A small class-conditioned image diffusion model, trained from scratch.
Model: 2.34M parameters, 64-pixel images, arch unet, norm groupnorm, activation silu, widths [64, 64, 128].
Training: adamw at rate 0.0031, 40000 steps, batches of 128.
Data: trained on capsule endoscopy frames (Kvasir-Capsule), 42238 training examples, 121.2 epochs.
Rows from block 7 of a small class-conditioned image diffusion model, named by matrix and row number. Rows with one number belong to one channel. Each number is 128 + 32 x the weight over its row's rms, rounded and kept within 0 to 255. All counts start at 0. Numbers have three digits each. After the name is the row's rms in percent of the matrix's.
After each channel's rows are labels from the 100 images, of 14976 (inputs lightly noised), where the channel reaches its highest value: "patch colour" is the nearest of a few named colours to the mean colour under the peak; "responds to" is what is common among them. Only what is clearly more common there than usual is listed. The data: capsule endoscopy frames (Kvasir-Capsule). In brackets: how many of the 100, against the usual share in percent.
# convs0: first 3x3 conv (model.decb.0.1.convs.0.weight, 64x64x3x3, standardized in use, each kernel summed), inputs 0-63
# convs1: second 3x3 conv (model.decb.0.1.convs.1.weight, 64x64x3x3, standardized in use, transposed, each kernel summed), outputs 0-63

convs0.29 108:095119119096111139168152149161160127107087146083097110066168171111134096172154162134141123097130174101149132087081093154179161138153118119132147095175117165153201124188157154111141164080067158
convs1.29 074:097086088123119085127055151124142123169185125130113127141141109103114065105119143143093059107079148181154143139144110131134194124112091116156116124149116170134119161179133066191122117055144160
patch colour: black (100 vs 5.4)
responds to: finding: ileocecal valve (60 vs 8.8)

convs0.41 097:116142089062130141135124155085130096106141141114076129136175074107125149127079119113137141101162096110161179189102100160173133153136205113129155088187157125059147122147165146127082153086099167
convs1.41 093:101095214159133136144115145158165155166100072135136147086099135098116137083154161104073116129112107134103122105154129061139187114131094125115161103072109152138150146096056079123167166134168177
patch colour: orange (59 vs 13.5)
responds to: finding: angiectasia (63 vs 1.8)

convs0.34 114:150138112178131127106201177093088107173097170117138137131138108184118163105120152113156161109132129094132148157083173102106121132146153153133199094130170150101190117073126118104156219085131138
convs1.34 094:055092131120124070104116137078151146129125072149112168159104188082165085093148145123097147148158089150208150082125085140111154132121121170094132097138165096105073123159108127158109134186102120
patch colour: black (90 vs 5.4)
responds to: finding: ileocecal valve (29 vs 8.8)

convs0.18 081:168174170092183121179091115182110184161097157136096131139154129133126112113090101120127118159126083139170107101161183152128104134109105091155158134090146139127135117148101118088102135000137115
convs1.18 103:183137143063158137155196136146099132127116138160096089175169132113174125174137121142163120146134159171120107160105162084087141086133111115119147175170140118159151142189083108112127150039124184
patch colour: black (42 vs 5.4)
responds to: finding: lymphangiectasia (59 vs 1.3)

convs0.24 101:109116136122115109084095112162113142087149097190192090089082097076112111111119182116123140115059073103080123106227147142118138114080093145115104109139121136083101169122125118097098098109109134
convs1.24 076:132082104100089109187099122126129115080090152133101124090179081152145114213150156148129144087084121166163141112118121128105183128123172119186177116174085117115116106178155082121181090145133099
patch colour: black (88 vs 5.4)
responds to: finding: ileocecal valve (78 vs 8.8)

convs0.25 102:114132161129159151133099079091143134151104209162105115145188131163107094186127157139201099130104163124145161159064121100073113121144140174125156082077140137108126175122098118117115149162198126
convs1.25 080:101113169155136114087127079185107116173144065141113144155130173193150122193133100145162106121149127128082158114156098143152099076084104184115102140153140178148105174101142157157144074175108090
patch colour: pink (68 vs 0.7)
responds to: finding: pylorus (56 vs 3.4)

convs0.22 116:146132119116142169140100080102099088067160079159095149142130173076130109140058159139124078162096227116121167127151120151119106168094153058146111142106133110144105113116138144117150078081100112
convs1.22 085:174102152144158102127085132069134105173174148100123143082108122140158086137093150153153154079185133185153066114136165124102159138127070113093128130095206196159115131132160078114102121109147122
patch colour: pink (38 vs 0.7); yellow (37 vs 0.2)
responds to: finding: ileocecal valve (27 vs 8.8)

convs0.17 093:164061138109166131133111105171128138125077140120063111086147145062143089147097090079167137148200122144179115122130163140100141177143125139134124132143154138157163141191125148049127126114102190
convs1.17 102:184176157111153124106130099136119128121166035150171089122147136108137107093108119135091115142136137070144165140193097161186112100110110123142089160155172158112082160133109112189143060077137121
patch colour: black (100 vs 5.4)
responds to: finding: blood fresh (33 vs 0.9)

convs0.27 087:211163092168195115122136105094115091160164139128174089093058115114150131125132104154180183139147120118146146116122173140068120130153093125096135100135128168107126117151205104087107134085083130
convs1.27 109:126080142168092094099111136149175149143131087157151091125138140168084097061127176094121106100086137089160178081163130153184173112150163123119059157088099140107092150160095143179108088131144143
patch colour: orange (45 vs 13.5)
responds to: finding: angiectasia (93 vs 1.8)

convs0.37 098:133104125112183121149070093138100114147196097140204139096048119114122136117101116143118111099072142142147122131181086164118105116102104092133095121138160096106088120162167113130071054154079126
convs1.37 079:144129061145109113102146093113152195140092106150121148135150152172129108182039159074133101114149169142145138101159109149110173183170157114082099114107097137163128107123156083089145141130197159
patch colour: black (65 vs 5.4)
responds to: finding: ileocecal valve (67 vs 8.8)

convs0.62 105:110162117097131120115068103149104096137139094156155117074124123078093124134063093102105118131112105102140131113170127099130091036064110155102088067124114158117120207111140110132150069091112100
convs1.62 109:130117138137133112128099134124155118112122096161160095135199165149145103141148148156115155137124093073124160101213166191139139121104099058141086118140153166131081157193189075156129112132149187
patch colour: black (97 vs 5.4)
responds to: finding: reduced mucosal view (52 vs 6.2)

convs0.5 135:136115136160143150158188167119113155149132172060081132167143135167144127140139130138147144143125155140149141121000172115160137162161162119117189157155157141139155151112133155128141211146152136
convs1.5 115:105067174110066114156152122130131043156152166194151140142137149136121132112124141170063157120144172148129071121108127148070151140072101100128209106111126130112170119139135132158155170156122097
patch colour: black (100 vs 5.4)
responds to: finding: ileocecal valve (32 vs 8.8)

convs0.12 104:127095174152066119124130180080147139146086183073071146108153123146138165143139141158130115168169129178147106134059188135126130137164153183147156120125180132127167096141129168075164174141159150
convs1.12 120:154116125148160130147175145124128126123119153048085204110155083101088156081165129160126091168100115128100106127075166075121104152128107134163137087071090103124205078131109122085123130101148156
patch colour: black (100 vs 5.4)
responds to: finding: pylorus (43 vs 3.4); finding: blood fresh (37 vs 0.9)

convs0.39 083:152173066109164142098109115165160146194113132128107101087092187157102111132134143176147140106067127162185117201134133089179138169147146158138122151106092158161153084132155151150144095074139092
convs1.39 054:152119094174124106200155098085109084064151168132129151166100076136142169128146117092135128104135164110124162112131144110083152138177162102159058186119129128146142182135144109116196190142154154
patch colour: pink (50 vs 0.7)
responds to: finding: ileocecal valve (57 vs 8.8)

convs0.43 115:107149156099152133078130135115104166139122140180143075179138175150115127163209155100079169132116132134117094190120145123133141173156086137124150129096140146115094107012145128073115120109097126
convs1.43 085:171147065140076159149086111145145101087118160091108171106133081123123123097108084105132101121058096091121169105105121145142087118128194086125153160143124146069146119199131169152133189120129079
patch colour: yellow (56 vs 0.2)
responds to: finding: foreign body (40 vs 1.6); finding: lymphangiectasia (27 vs 1.3); finding: ileocecal valve (26 vs 8.8)