A small class-conditioned image diffusion model, trained from scratch: adamw at rate 0.0031, 121.2 epochs.
Rows from block 5, named by matrix and row number. Each number is 128 + 24 x the weight over its row's rms, rounded and kept within 0 to 255. All counts start at 0. Numbers have three digits each. After the name is the row's rms in percent of the matrix's.
# emb: conditioning projection (model.mid.1.emb.weight, 256x256), inputs 0-36
emb.0 113:100107114084113114116189133121136119081113134112119111115143092130135131112122153119133062108105125099093127151
emb.1 102:105147116109139092116154110140117126091132108148124150117108115129123136106124109115110101125078121110107123131
emb.2 097:101143112132155140160162135133110139078140129120085129097089100138152160116115122108126090079104132135129157115
emb.3 129:077130120086146109083182120137118140100107133132126112108115140135090125125111128082098076073084147101091118139
emb.4 100:091165117094132112140173119114130113087154130123117127105093120105102142123112133125153090125106119116106120137
emb.5 079:120132126120131161064166159115132114134128149112121120127110136138176130142116138114100079107128116164126097092
emb.6 111:098116141093136119102205116121119119086141112103097115112120132126106107154152111107114078106094126133083132115
emb.7 109:083134120104103113105174104115133094077099142146104106091100164137119114110113101090123105110097144120123143142
emb.8 122:079126144080122129110145135128121146067116104137110113109138140123147129138143127129123123093059123123104121112
emb.9 126:089136137081101098084205129124125109097106160109086107103121138153091120130108151133126086086083133118109143113
emb.10 097:107124138120120147134142132127092134103135109111124161120108134119133119119119122139100073087095102133079120114
emb.11 112:097110111099123120128200121119112100126128134134103132121141133129047112134111136117140060109077110116097154118
emb.12 075:120102129080112132129190115157162116120105103151139100129089167121154150121116177086096117113137110135103093124
emb.13 088:084105150090128119124193141123117158133098106104131115094129188151128133122104126128143074086123139115059101151
emb.14 139:138136142167168153148081143139140142163144160132161141167143135135150143138143132167112123170161139137173137146
emb.15 141:073113137087115114153180124144102108072113095110093127109114149073099121117123130118136109073079133104083127124
emb.16 088:131141150118102108104197131116113130065181135118136150134100149112172152138102155116144151112098165130110125139
emb.17 116:072132129080106107075169112129124097062132101120099115105113141130122128118141110089143113129071125117086124125
emb.18 093:100132106087130109130147151115126105090137052123143144105136115092160112107113124137133151109091166111094137146
emb.19 091:128136099105110122109123132143117136130113123125101118113165099146184148155133139142113169110134131167119144110
emb.20 118:144142109168121148076068186122135103165113158125137127125139081178186138137098130147136115164140108141139146139
emb.21 104:119118101092128101107220109128145140102139117143102148108148180121048128116126130124120100093095146113088106131
emb.22 113:111127112112121117128167148118130129108118074111123101104120157110167104131112107104126084086079128121108133117
emb.23 108:092150144080126124098172134123094137093108112143136107121138150122121141132118139098127095124095140093087146113
emb.24 135:059134129085116114160161137151135118058126084133091127119148129090133127130120155119107144091073136125083133147
emb.25 112:097116123073115119148223114121116131102109092143114122115136140119075141125111124098105107088105114121122118130
emb.26 165:086133146091114122146191124128118128088122083133132127103119139089194119130130130111131177083087140119089143133
emb.27 090:126153114105097107126166145105130158128143105140093126124091093078111128148166143100100127115092124097051151131
emb.28 107:087114115083123082138203147119111114120121131125102092134126152108085139115138135103137074105106144108099114130
emb.29 102:131134101110141133147125128103131098109116150129128145135123093112101098127125139064149075117104128106164131126
emb.30 113:064110125112103107129200132126105098086137120102114106090118085120092128122125143106130084099071104113098125107
emb.31 103:108150120138130109106138125113112132108098116119136139109112155091255111126118110126153099116105127138120117153
emb.32 101:090128113116130088091149109141140116101126131124116128108132142094138121099115148076127062064087122108090094104
emb.33 094:124137131133135125094196122103093125110134102145112114099141162122147119135118131124146115113122141114112118114
emb.34 115:096128114091140143112212130138121125099110119132117141105124152103085112137155116115129090094103153146126148120
emb.35 111:086121124100110111114184129119116128106130094124109116131101157134097125126121156111122131094084126111112120120
emb.36 106:087112070099136110125179124107117128089130084104094134099131144078102130125124120112114104078088124101095110116
emb.37 110:070105149107123142205197133116124146085134117106132144097141179087195147119143121114130208111088112139104134119
emb.38 148:068149121091115113155163113124123122052114086116107133110099126104126123121120140117136114091071120113077120128
emb.39 098:100090115108139095121171145112125117064142108154127128120168053132105100128113117129154067107090110108079116110
emb.40 104:084110117083132136095144127118114112098132101114119161103130113105189128127116139120129084126094110106096140088
emb.41 115:097124120118157078072117104128122092102135127113109156128132074141116109099144104085123059085068110095103106134
emb.42 114:097098117093140113130168127125117110089130096130134112095129117103154146114133151105133097090084135105067117160
emb.43 112:155125154166145129163112143139135148148126169120150134152117133149137163103166142171134194180174132117153100142
emb.44 130:085105151075116115129199096115144144068123107126115120108115146125107121115123139113121116095078111113102126125
emb.45 132:092124134180142117077080143127131141121114166132147125162168159176114150118130141150143106171138147125160158142
emb.46 104:151138137177146105000063106107121105144120187091142125113149095171148133137129121115136073140156167085123121119
emb.47 111:100122122124106148079136118097141131078111120115131134090100087105058126102113135123130084091050118096095124123
emb.48 128:085138145097119118118204141113140114075117120124098126101108109127114110145133125113122127092070109126085113142
emb.49 102:126113091100119120071135123133136146119123125135115125092109158112229116111137115130128071113091118086113110119
emb.50 100:119126124094135080088168151125100128114104137145097138109105190125165128123118151106150071098080143108118144098
emb.51 110:100106104097118114111186115120128107084133094134113126109116121113161099133156151127148101107122120117087121149
emb.52 086:120119136103146123088160129137135119064123124143130139085114147090091119126154152111147044106083136181125148136
emb.53 116:140114128102111129133172109122130100101119101118107135102120128102118115151148129114119113088104102097087125122
emb.54 104:107141136075133109076162137108137129083124085117094119092137124105087152108131131123146081100079137110085136108
emb.55 116:094109144090116108093183136146119113085119115146083137087120110128062109119105109125119103073099108126094105123
emb.56 153:160151135180120146152100129137131115179121155132158154163127134170111143132144125149130150166173135156168149131
emb.57 094:120095128104130125119157131157126127143118101096112136051121091119068117118113131090132070094136135111090134111
emb.58 137:125129139162131145100101146133135129146138164138154139148104186149068153131134145128123100153152142112164120124
emb.59 106:106131115102105101067171116126125118077121115151100092119115122120147105149169140099131123083095118118094132147
emb.60 080:109095110104063101072122130123128126082106112128115118143096128117112117123086158121110067101076131122111123147
emb.61 103:098107106109141112124175121122125148103119116119123136100119164115062097135130133115110072098081110134088134109
emb.62 141:091123119063120109173175136137131112086122086125127111092130117074116133114128132114133114062082140106086128117
emb.63 104:080107140091126099077148136115145129122129108122059110116125108112181111139103138121131080107110126129089150141
emb.64 099:143116112201124125090055118093182146138122174126152133122128110163065159136111154139114095157175165130135120128
emb.65 074:146139113118130140072113145122116108130140128118111145136116149115150097069155119098122094131162134156112151096
emb.66 083:106161132116142084125178138128114141116134113121133149128127152114163111148096122134119062094138123135132131117
emb.67 100:128103118122137136159167134135141101106125133131143113109118209155086121122123141130148139121150118134120134164
emb.68 099:102118148112115103137200128131125102104127097106086123122131174135206095107117089129127151092101091117099134128
emb.69 134:080120136085128131130192137140108144081105097113112133127123134108161113146135134127122078090063149121104130115
emb.70 118:104115135081134127186210149125146130126139094101108139100141129089097134127126130135123115104120158139127115125
emb.71 081:167151129122127124077195120123097122092128104125105118123125114131145101178123156117146104105136137102108122129
emb.72 094:125174101132096145102151135139143123099153148147123128135102122151238092126129166093118100106116129112090152117
emb.73 115:096125105107116123106184141127103129095124107138121169126133113103107109151132140107129070101100129114098124131
emb.74 109:072133106086127126131205112141154101107135085143121104109107167094104111122141149108114108089085129110097128113
emb.75 100:127135127157119116091083140139130109165142123117136098144118151137255143125117134130124167146149147157150143130
emb.76 136:085112128058115124170219134133139133100127105121114128106123177137178095117136124110122133117087116119089135117
emb.77 092:097118150100098122055187108130158122096115114113077146131136133147125149126112140092113078084095113136094141160
emb.78 095:140126128136121149113136136118149142120108132110130138103113109116066140131127108152116118126131127140140130157
emb.79 116:178121122115130150122154131128139125144101125138133096151125155116255110117127161151146072127136135161131117152
emb.80 115:103119116095126110122200124129124112071133121144108110104123152105055106107133119116121116090096105122065127094
emb.81 094:133100117100137117130197149139111131123133123096114112142103080138196155136142110116123086124082092124113126129
emb.82 086:095124128114113149125192143148108149125143129117110119094154155131088117126133100081107089128126129107099115109
emb.83 109:114123112119145058111184142112107108072128132103122115118142131154126127106121124110124119081111121111077119130
emb.84 097:101113140069103130094167138110127107116128111133111138119083136111126135132122140134117086091087112099082141119
emb.85 078:069136133078161118065168121125124122107130093121074115061135121154125118109142086110138115119064133171114099116
emb.86 136:097105114077126103152190129157133110086134117131122122097119124110113123121125151112136115093093130133073140108
emb.87 126:118116130110121134105193134144127140108132109139131150108127127125046105124133127134130094107113120118092113118
emb.88 100:122114132123108101094152109143140149136086129144121146108132115116255123091107141105147111123148140131110147122
emb.89 125:088119148086123115153207118119151125084126071104134136125087126092080141112126139127132130071090118154079126128
emb.90 086:079140102144122104107217151128111127075086130136112153125117204138090129114130119126128120128132130124155147131
emb.91 110:114111108106133092142177126129139115098126107134127118112143096129048154146120087108123084123082113114110142108
emb.92 112:096114121104103152129205127111135107081120075159104135074106136115157130119139123122121113088103130130107104121
emb.93 132:120126127182127127075057116127125131126118171110116125139136130154042132126144144140153093164160126112136104137
emb.94 077:095142113064082091140197129138127156117116127105108132121149113126073122119125146101127078099117154112115107144
emb.95 093:129102124100162131126191143137131117131133136126097128095130113132061119158109099104149083117125128105098111129
emb.96 087:109125125093128134068165145126131121079126087114091126113141099160155107134149131118127138099110143122119104099
emb.97 112:107129146157118113184191159132118132125105138122135118176162160161088131132154144128107166130150126137161122142
emb.98 107:080143129121150137109188109123116133081119098120101127149115152135084111125124128112141107071099153110115152107
emb.99 109:119111136095123135140195129133117141129136102149087140103105137113056142129127125111137184099105133161091109121
emb.100 115:094136126107134128125202113144125126132130118140089126087135080105042101101137143085146104104126145091083142111
emb.101 093:090119102096156108102195140122138111104142097123078173103093161113111098154153129110119131104100127075090140136
emb.102 091:119117140123129125091194160130138139134157130131115160079098122083145110125154115106136092104117137153101103132
emb.103 098:109123097130137147094172136139132094089130104164080096124115133104189133116104162101102058141101124131142101166
emb.104 138:099114113089119118190220139145134128114146107123114123083121154085101138122100108129136111103075140141087129128
emb.105 087:100138125125115151098153093103105160107129116141120133139143137108045129112141154119138107143092132110150136168
emb.106 107:119108100091121091131221130104094099114109083114122152116134141106104120116107141135183138104118113117083123118
emb.107 124:072123135083125117165207099101153126081115086111101113101101154108133127143149110114131123089089111132071139121
emb.108 133:190140154181110170108105134124140139173125154123142113160130179155184128128136128150132165153175121168138144125
emb.109 080:140130105077112129082147116114114080149075115089104136098128136122089121103133095105140115118150143113106093125
emb.110 109:082119093108120120167220116125107139095138086108105135103104154107114116122128137096129120076109130111098129135
emb.111 124:097143126082135102127202117113115137106136127132108107100120125113129120123121149107097111082093129118085135119
emb.112 139:104126121077124100149192127128112120096125107128092120106130106116078132137132119096137118089063113109085117133
emb.113 111:106138109092135111102161125117169132135116120137094124120128209130227149113154140102133099124120105108091099118
emb.114 106:135153114100123092064132115108125095142095113136131100102137133156107110099088124100118065115117151110089108117
emb.115 087:110108163149129121134192160144117143112108121126105111139122188132140108118141115098139119090127116154108123113
emb.116 106:081108107104101102104160134139119121106121122143088118126128117096121104125122107095129108097088091098102139121
emb.117 125:125134133080138107148214134114126082115112095137115144099147178067075123125132126098128119113101122116092147136
emb.118 097:109104131070130167085175134109083117124128111154110160109137138074149098143115135114121139134137146149068091102
emb.119 090:098143122118121112114156113120105106094121122096134112119128089113108133120138116106119090083105117122107131103
emb.120 095:212114123136129194083151122108099136198137128105138129127117180117089129090104124125112105163174159118152129104
emb.121 097:162132127110117136090150126123129126151121127141081127095109060118133131107123128110088118123125123086111118124
emb.122 118:112125137097121106076156126122125137117140112119125113152124124108158104132115095118134085107082108111099143106
emb.123 090:150129112151159143010047151124144098174152169126142105134138118187131146105146119129078117146145130148140125107
emb.124 090:108149132109123137118185151143124129074118075113118111102099148132198135144148131151121151118130112134087121141
emb.125 102:105107104096114118135196122100104103089126096114110127083125172125162153145131120121136134075119132113109114096
emb.126 120:101126123104141107179224134087142124109126085093102126089128137077086129143134135105127119143104111114092145129
emb.127 076:162150113125149128111153156111127147150120163100098132139142204177122140134138080124140123113111190138114118146
emb.128 095:184140167130113161181160110130149116174147113137128114143139180147165114099126130156129155129137145164104130149
emb.129 083:174160135120149139176147121097131125186150149146150137152149159130148130133112088164146180172150115126132150125
emb.130 083:129173113145142140166054188129146117139123166128113124142097143155070137145136147146111120120165131118156120127
emb.131 079:159132126113103147160150140130138174148114133120114145150183126141089181128130128168152130163148150133154126139
emb.132 078:131161127148150111138138154110122128122134091136121151120139151160117149159121134156146151123123118198151155166
emb.133 112:146125148175130107176087138145122158133139150142184122152134143168157131134155129151130144181129122155190150161
emb.134 082:193133127121140153114144122116122149139111106135130089187133083082064145130135132128142131125083094134158121122
emb.135 080:158160128140138148099099118134127114164126134139160123134101171140076157151115159159130110133145122127152143124
emb.136 097:122130149146110160102072146124164102162130144121136131144134155155153107130158131140110156136132125130159123133
emb.137 113:167145124169148093085055127126090139148139186131107105140113116193035108136124143119157097146170126125138139107
emb.138 082:126154111125137175160100148146140124093130095152156123134157177125147147137134116138112133129104146119132127129
emb.139 078:104128116117122144143152145072124147103130185106103101162110104152067136156102146135161147131104130151142122140
emb.140 111:140147143158137194180109146125139145133139142120144138160099152139172114110106126135116170158157137157184143111
emb.141 076:137153132148154124206128114113109109166070092146145134182118125142186114129131126160142150140095134134147120081
emb.142 074:125146143101114114151157101156124129104142070140121128161132174122105102161108099111133138099089141105081120146
emb.143 097:133140125131139172150118132117108132155145170145143100143091180153173144114141105145121155159136151128136152151
emb.144 119:152151144181159180156100149114141140173154165155151116159109097155128126137136118160135166169122140151173150166
emb.145 099:127152150172154117107055128154143138125098155123179116139125123147094159121113118137138145114159110167177132140
emb.146 076:130135145120111146138119108139089107156134093180154128079094152079134129111132093162130155126126146141097156174
emb.147 104:170126098151135157131138108129124140164143151127165142134146105130173117136137141170146153182146153135155113138
emb.148 095:109124148125129169128205148156154133126146133145091104091074138157173141110096137126130150141112143172102128137
emb.149 078:094186109140160138148165168132124170173110095131184124141169213119053149125138148138117148139148141118148129132
emb.150 095:159136121139156125186125114143142124091122125141167127148133197095181118144127132128129178135158132133165118130
emb.151 093:146143181156126139122136123111145134172134147149131156127113142129155139151123129149106131171145174137168112133
emb.152 104:131142119174141111102088105119126137145152145121127128178109133166123165128140140120131154143124127137167117143
emb.153 079:176093127150109142141066173114142117097174163116152139132106142161166105078085100144134102161193111143120141131
emb.154 109:193161120168149125127109133130131141154152168148135142143105131163181139117132125174137101164182124151164145141
emb.155 096:136173131148129147130107127120127143141137159159169135148102135164120121145152115129154172148137125158143132165
emb.156 078:148138119126130117180175121137141136167102137167138111096180173133134130149152139180145159138140151142133124137
emb.157 076:126158144163132148049135115145120146157144134118172085149103138144145111141138125156168088182119122155132097126
emb.158 085:145130124103113129082106151096115090128165166164137163128116091151093164134150113143105149129154135130127119153
emb.159 082:144099126114113174160168135145132148124139123126145120103122136096220099107118099130142162134108134155146129195
emb.160 084:111096138121156165172159144104118113171139120124122131123112133115212136126145138088146196125150132134163124108
emb.161 076:172147104159124161104143154162136132158122133112132104120129141123164140149160098167129164143179140120126157109
emb.162 079:150122138148146181143139137112122144137176145115144082136099150164252126089124121157132109115177157127146134133
emb.163 081:178170151151137102115074134093110120164143151161117123143111156166136130119156111138100143148106127094151133134
emb.164 080:128159105128121162068102127140126112117152146111118115145153094166098137114111138152125117145112120178137112165
emb.165 108:171116130144136145207172131154129120143126130136178126109139142133220122130131140161141193119138130142161151167
emb.166 104:128128119169147129084072168117124113142152165131142099138111129151171130144126125151138145146173154137159115112
emb.167 081:106180122121131154195152134134113170148126098127145113115132119092187132133150151144151143107108119160081128135
emb.168 080:140147160140151180122126158122136120122125106110097128147132140165065151149137127163139123154169069136140115152
emb.169 089:142083160143125127110135097162128132167160140129114122151142141137091129121131124155139128112136133169165139121
emb.170 102:121145130194131129157073114136129110137117166158141145140118107135102128118150137129145167145121156155172123160
emb.171 083:109103148138120116156212142112125119090086143094129138099128148137159129165108118134135160084105143141109107142
emb.172 086:180111159126142144120093079084139126158117146135149091164144157157096137158141156110151109163185115151174145108
emb.173 093:094085113116102114171153122076118133115093143107126103117108117088139115133114134105126165073122088124081084140
emb.174 078:119099100110143172223129105122115140132154096098132124102109105116121149096115090175157183093125131123152110084
emb.175 101:148115145155146103171067133136129143134115141105144141144120092162063150136140152155133150138149116141174175117
emb.176 089:148140137097136156153108163094140107160119150129163136136090127167120119168145095166123140163145154161130138091
emb.177 079:200110107163129139098122098109152095119114126114121142138144082193176133136148145146076136191121137110134134166
emb.178 081:131132110138129164152120150098116126144104158136117159137112162187212134119108125137147087121119151140171102147
emb.179 098:178167123185118120083036114142107121141137179103151149138118074151178121151145114149141123148154090124146121107
emb.180 104:111144126165146156156109175135135156150121125157163160159105159131168127106122146119143172133135132140161117125
emb.181 077:158116145139117105101126149122141123177108158133149159125154067140118171092124097145167092120140128109168143138
emb.182 074:131127131121124157151121109153115135129113116131178145132149162127117192147134106132131138108119149145129146177
emb.183 081:125132121160123136151124098121090159133156188129122130111136128165063117146130150131142135118161147128171132089
emb.184 089:116100134138151136130104120137134100149155134122146142127161145127177122111125155149151126140112110130131086143
emb.185 088:157138123125126160116041109129163107180152114124117117115111096132129138100137134131083140136134133131169103124
emb.186 090:122122149127144144200163132141120143104117085109131105139134133101067140133106130128122166133133092172100124128
emb.187 091:107155116148112127102063118134109117116127129130147162140133075119164148163111128133166151155157126134155136127
emb.188 089:132141142134138163148049151098105145155156155167135157172097123125133103126156133153159129190152148135120103167
emb.189 091:131141117155130131125041108133131120141129162113149133159158135153046148096133108134140117173148144097150112138
emb.190 101:153106136177126123098083155106121142146151162125125128136112131147148122123122125138083109171150142143163099119
emb.191 084:094120099127124142120173116122100162119147142127124126129178115114255130145131129176140162107121135146132152131
emb.192 145:122096096129102109141137098112101103109120110089120113120131105139089134128113128119116140128111103096118081130
emb.193 114:132146139167161159165052120127139125153133153097155150160129101142142128132151152119157180139165147135168142162
emb.194 074:143126138115114101119156133144130133153119124153109111120145207105209111118121161135161177104136135179174135142
emb.195 084:162142141132124159194149127116133128139140159086119114119150179126118100113120073170129157150127109133156106145
emb.196 078:181137137141109147110110117103131160174121125162140132115117137120056111167117132164118151158157120122145116129
emb.197 091:181130117164103158172115114163120119164152156129178131162135155154139141124157128124105127161169112159140129130
emb.198 106:183122135172125135125047161146153144181142150133156139164139159182093134137135163148130126154159127110173133127
emb.199 081:144123142150134116115090086156157112167113095098170106135128163060161112124114116134140120130125109108119099117
emb.200 080:112118099112133170139204127152113153148114126132133101168100199116151113100158159100146134150110139158144106129
emb.201 099:143145143155152157116040125154123129156150177124154126160093150151175164134124139138114147137133177176146158100
emb.202 104:144116113145103141120112135128127137161141147088120156131137225134161116125127178141120135145157142138145150131
emb.203 083:102102129107147138152221123123115141073122130129105136136158166140154142133144152137125166130108119161103134139
emb.204 089:136139118117154158124083128157161159121110154130139157159156064166113125149128154146116138118183126131197151132
emb.205 102:122114126173140120132052135135143143117151152148150128151132114145124145109156131115131146165139121132136132171
emb.206 089:162083128162141099112132079120118117143162110128129108144112108178108135115138139145112131178128126152117112115
emb.207 094:107096104126144120165129120124137156119117110110122109108093137125171097128108129102121150104140119073102098114
emb.208 088:123123118137123122129134105111135145183110171138152146152102173159105097104114117086143155149134134106177108118
emb.209 083:177106127137148137069111136150109094138134171109119128129119050161114145120098110130150107164133148104157133118
emb.210 089:147112122102139135195147130131135127144130133128131138119126136083088120147117125153136189136122117162135106144
emb.211 085:180129117144158128186134145137117120165111097133150112166146145099015132157117110134151163110164150116141110116
emb.212 095:139162143146134146131079133121138138156123171147104154155113161160141138124141129158103155179199118161158118128
emb.213 073:115123112147099159078134114106137108143157111094110146105120172118148134139154152118102180140080097098128155192
emb.214 118:147151136150131132174069135149124142165141152141152128161134122148134131125145119122127150165150152122149126148
emb.215 098:180103120173163146094088117120156155157153174138127147138117118165057147133134136140110099170181128123155163163
emb.216 087:179129159140159144180143133154113168168153139128159123166148086130145146168144127137123178142132117150151139143
emb.217 099:163130132145147132078086123122150112150153153133156135176140123173055150108127145164115133171118171147126116130
emb.218 074:149101130124121127098167128092157147131154147091144141145126193121110133136134115123115093125132136139131166117
emb.219 092:176097134142118119239127157127161124165148108099145145106146152118124124135138109133125148120130135158144123140
emb.220 089:163123162161108178136069134118141129145141160137135125110117070167179114128123137144136134178143124141153129137
emb.221 092:135119129138127145231163119105097102113104140075119125183091117123110125087136114120151135114124159138115135139
emb.222 079:125134108086115153198187142130116177111176115125145133145124181127053128147131118159113122122128131136135119176
emb.223 088:146139100161125143070108145123148132150100158137141131159125066153147104122124122151106153148152120155137109136
emb.224 090:152136148153126160118123171155125120140106149102121131123122127148172137134121165147115147104131109124101136155
emb.225 098:138096128127107144154132116112090108140131105091149140121133154144121113119135122095118172128126149087129083110
emb.226 080:136121149133090161116073081148121127167133126113144145113158197159161109122106129147117098165180161121147138113
emb.227 085:169113121120166133124107116146123144164106121125168104163132197133171125130129122145139142139119117156144114146
emb.228 085:138140115144139159123103150138172111147142136109116114140150140150087127114146129155133159131158154125136155141
emb.229 071:145129132157107172123073170172135128168114127121098147138146135095041138155163130163103162128121124125137182121
emb.230 082:157124139114141151146116099124127142119116117147111138154159102144089147141136121157106162124115104120137081133
emb.231 086:119096148105106137131112106138104146174105114114139113117116101091167152122133115108132180121138089110148114094
emb.232 088:182159103158164133141091133129119115171115170141141122136125124139115130154155145140123120169174132148188156143
emb.233 088:144117109094148117163133101103095159099151106144110115108162130147107141132135113101103151106140114133112143160
emb.234 086:159135136137120137107087107152124110175107147109116151122155197149074150157159108122113117166120119097113133146
emb.235 093:220109150154137136105079114113166127190136137132124111202108141137117134127128148170149134148130105117171094100
emb.236 085:173163141101147126138144149143135153143123139167109128133164043096082130120131130118119111103070148159144147103
emb.237 087:112111102121123131114139102133150109136093093136120119139100129156125115116090149102134163127143118114123084096
emb.238 078:148141142167154152147170159130132127162098159130157147145103147148161095089143091131147103128128134131154152106
emb.239 082:156109149132167119164071145121129152179146134146120176174120139135128129134108127113135126151177133142151137111
emb.240 089:146141145102134131110122124153135112131123132103128158132118139161127143147147137112134109140148118139136113112
emb.241 083:126150158127138168163142125086126134142112130137137166080127126135140123178153117155139170159155129123115152146
emb.242 114:157102116143139154083040128147157107189122178144125109147155130195085126123107129141124089159152105133151130107
emb.243 093:203158143158122127169117127122145166173151162116140112170099166131112115138130117151136135132127123135139124160
emb.244 084:154119146131166138101155134113137151179131147097141155130119120122123174124149132151148126163162154139139143146
emb.245 086:167144129157135147132153138152132131138089153096123122147136152110114125139134133135110161168156105181110143114
emb.246 083:177127136130121133154088110161130118159097149119153130150154180107098127172132134183149138157153139156137150121
emb.247 093:135152129109111141165149111128135156134154146154148140131121061131122137124120126136116121151138127149128139138
emb.248 108:137097108128121119085139084112126122135149142099123125100113123144121124085105112091145108120119106096127114122
emb.249 086:179112091113136144105113126109140146175122136120130108180134062121185110139119080106162166108138115119132126130
emb.250 090:152175164150117103098085172105142135152137150153142149155117111148162125153152133099148129134177135136151139143
emb.251 085:118127113139107147207129121138131115143107126106131114116151137135029117124132106141133192140162118126129102127
emb.252 087:180126114149157131137092141123121131178119151147151125131132164133097113130156133150134141155168149098175131147
emb.253 101:175135143141132157178113130150122129171148126152149107163150116149076133135136112122124122155130149149149142130
emb.254 082:158119085180127148094085148123126098159140121130105146138128159125132092142144108150140160126158141158161130133
emb.255 077:131130124080131126062093112138126121146150091113108136073109070101072132115125138128080136115122138118128126115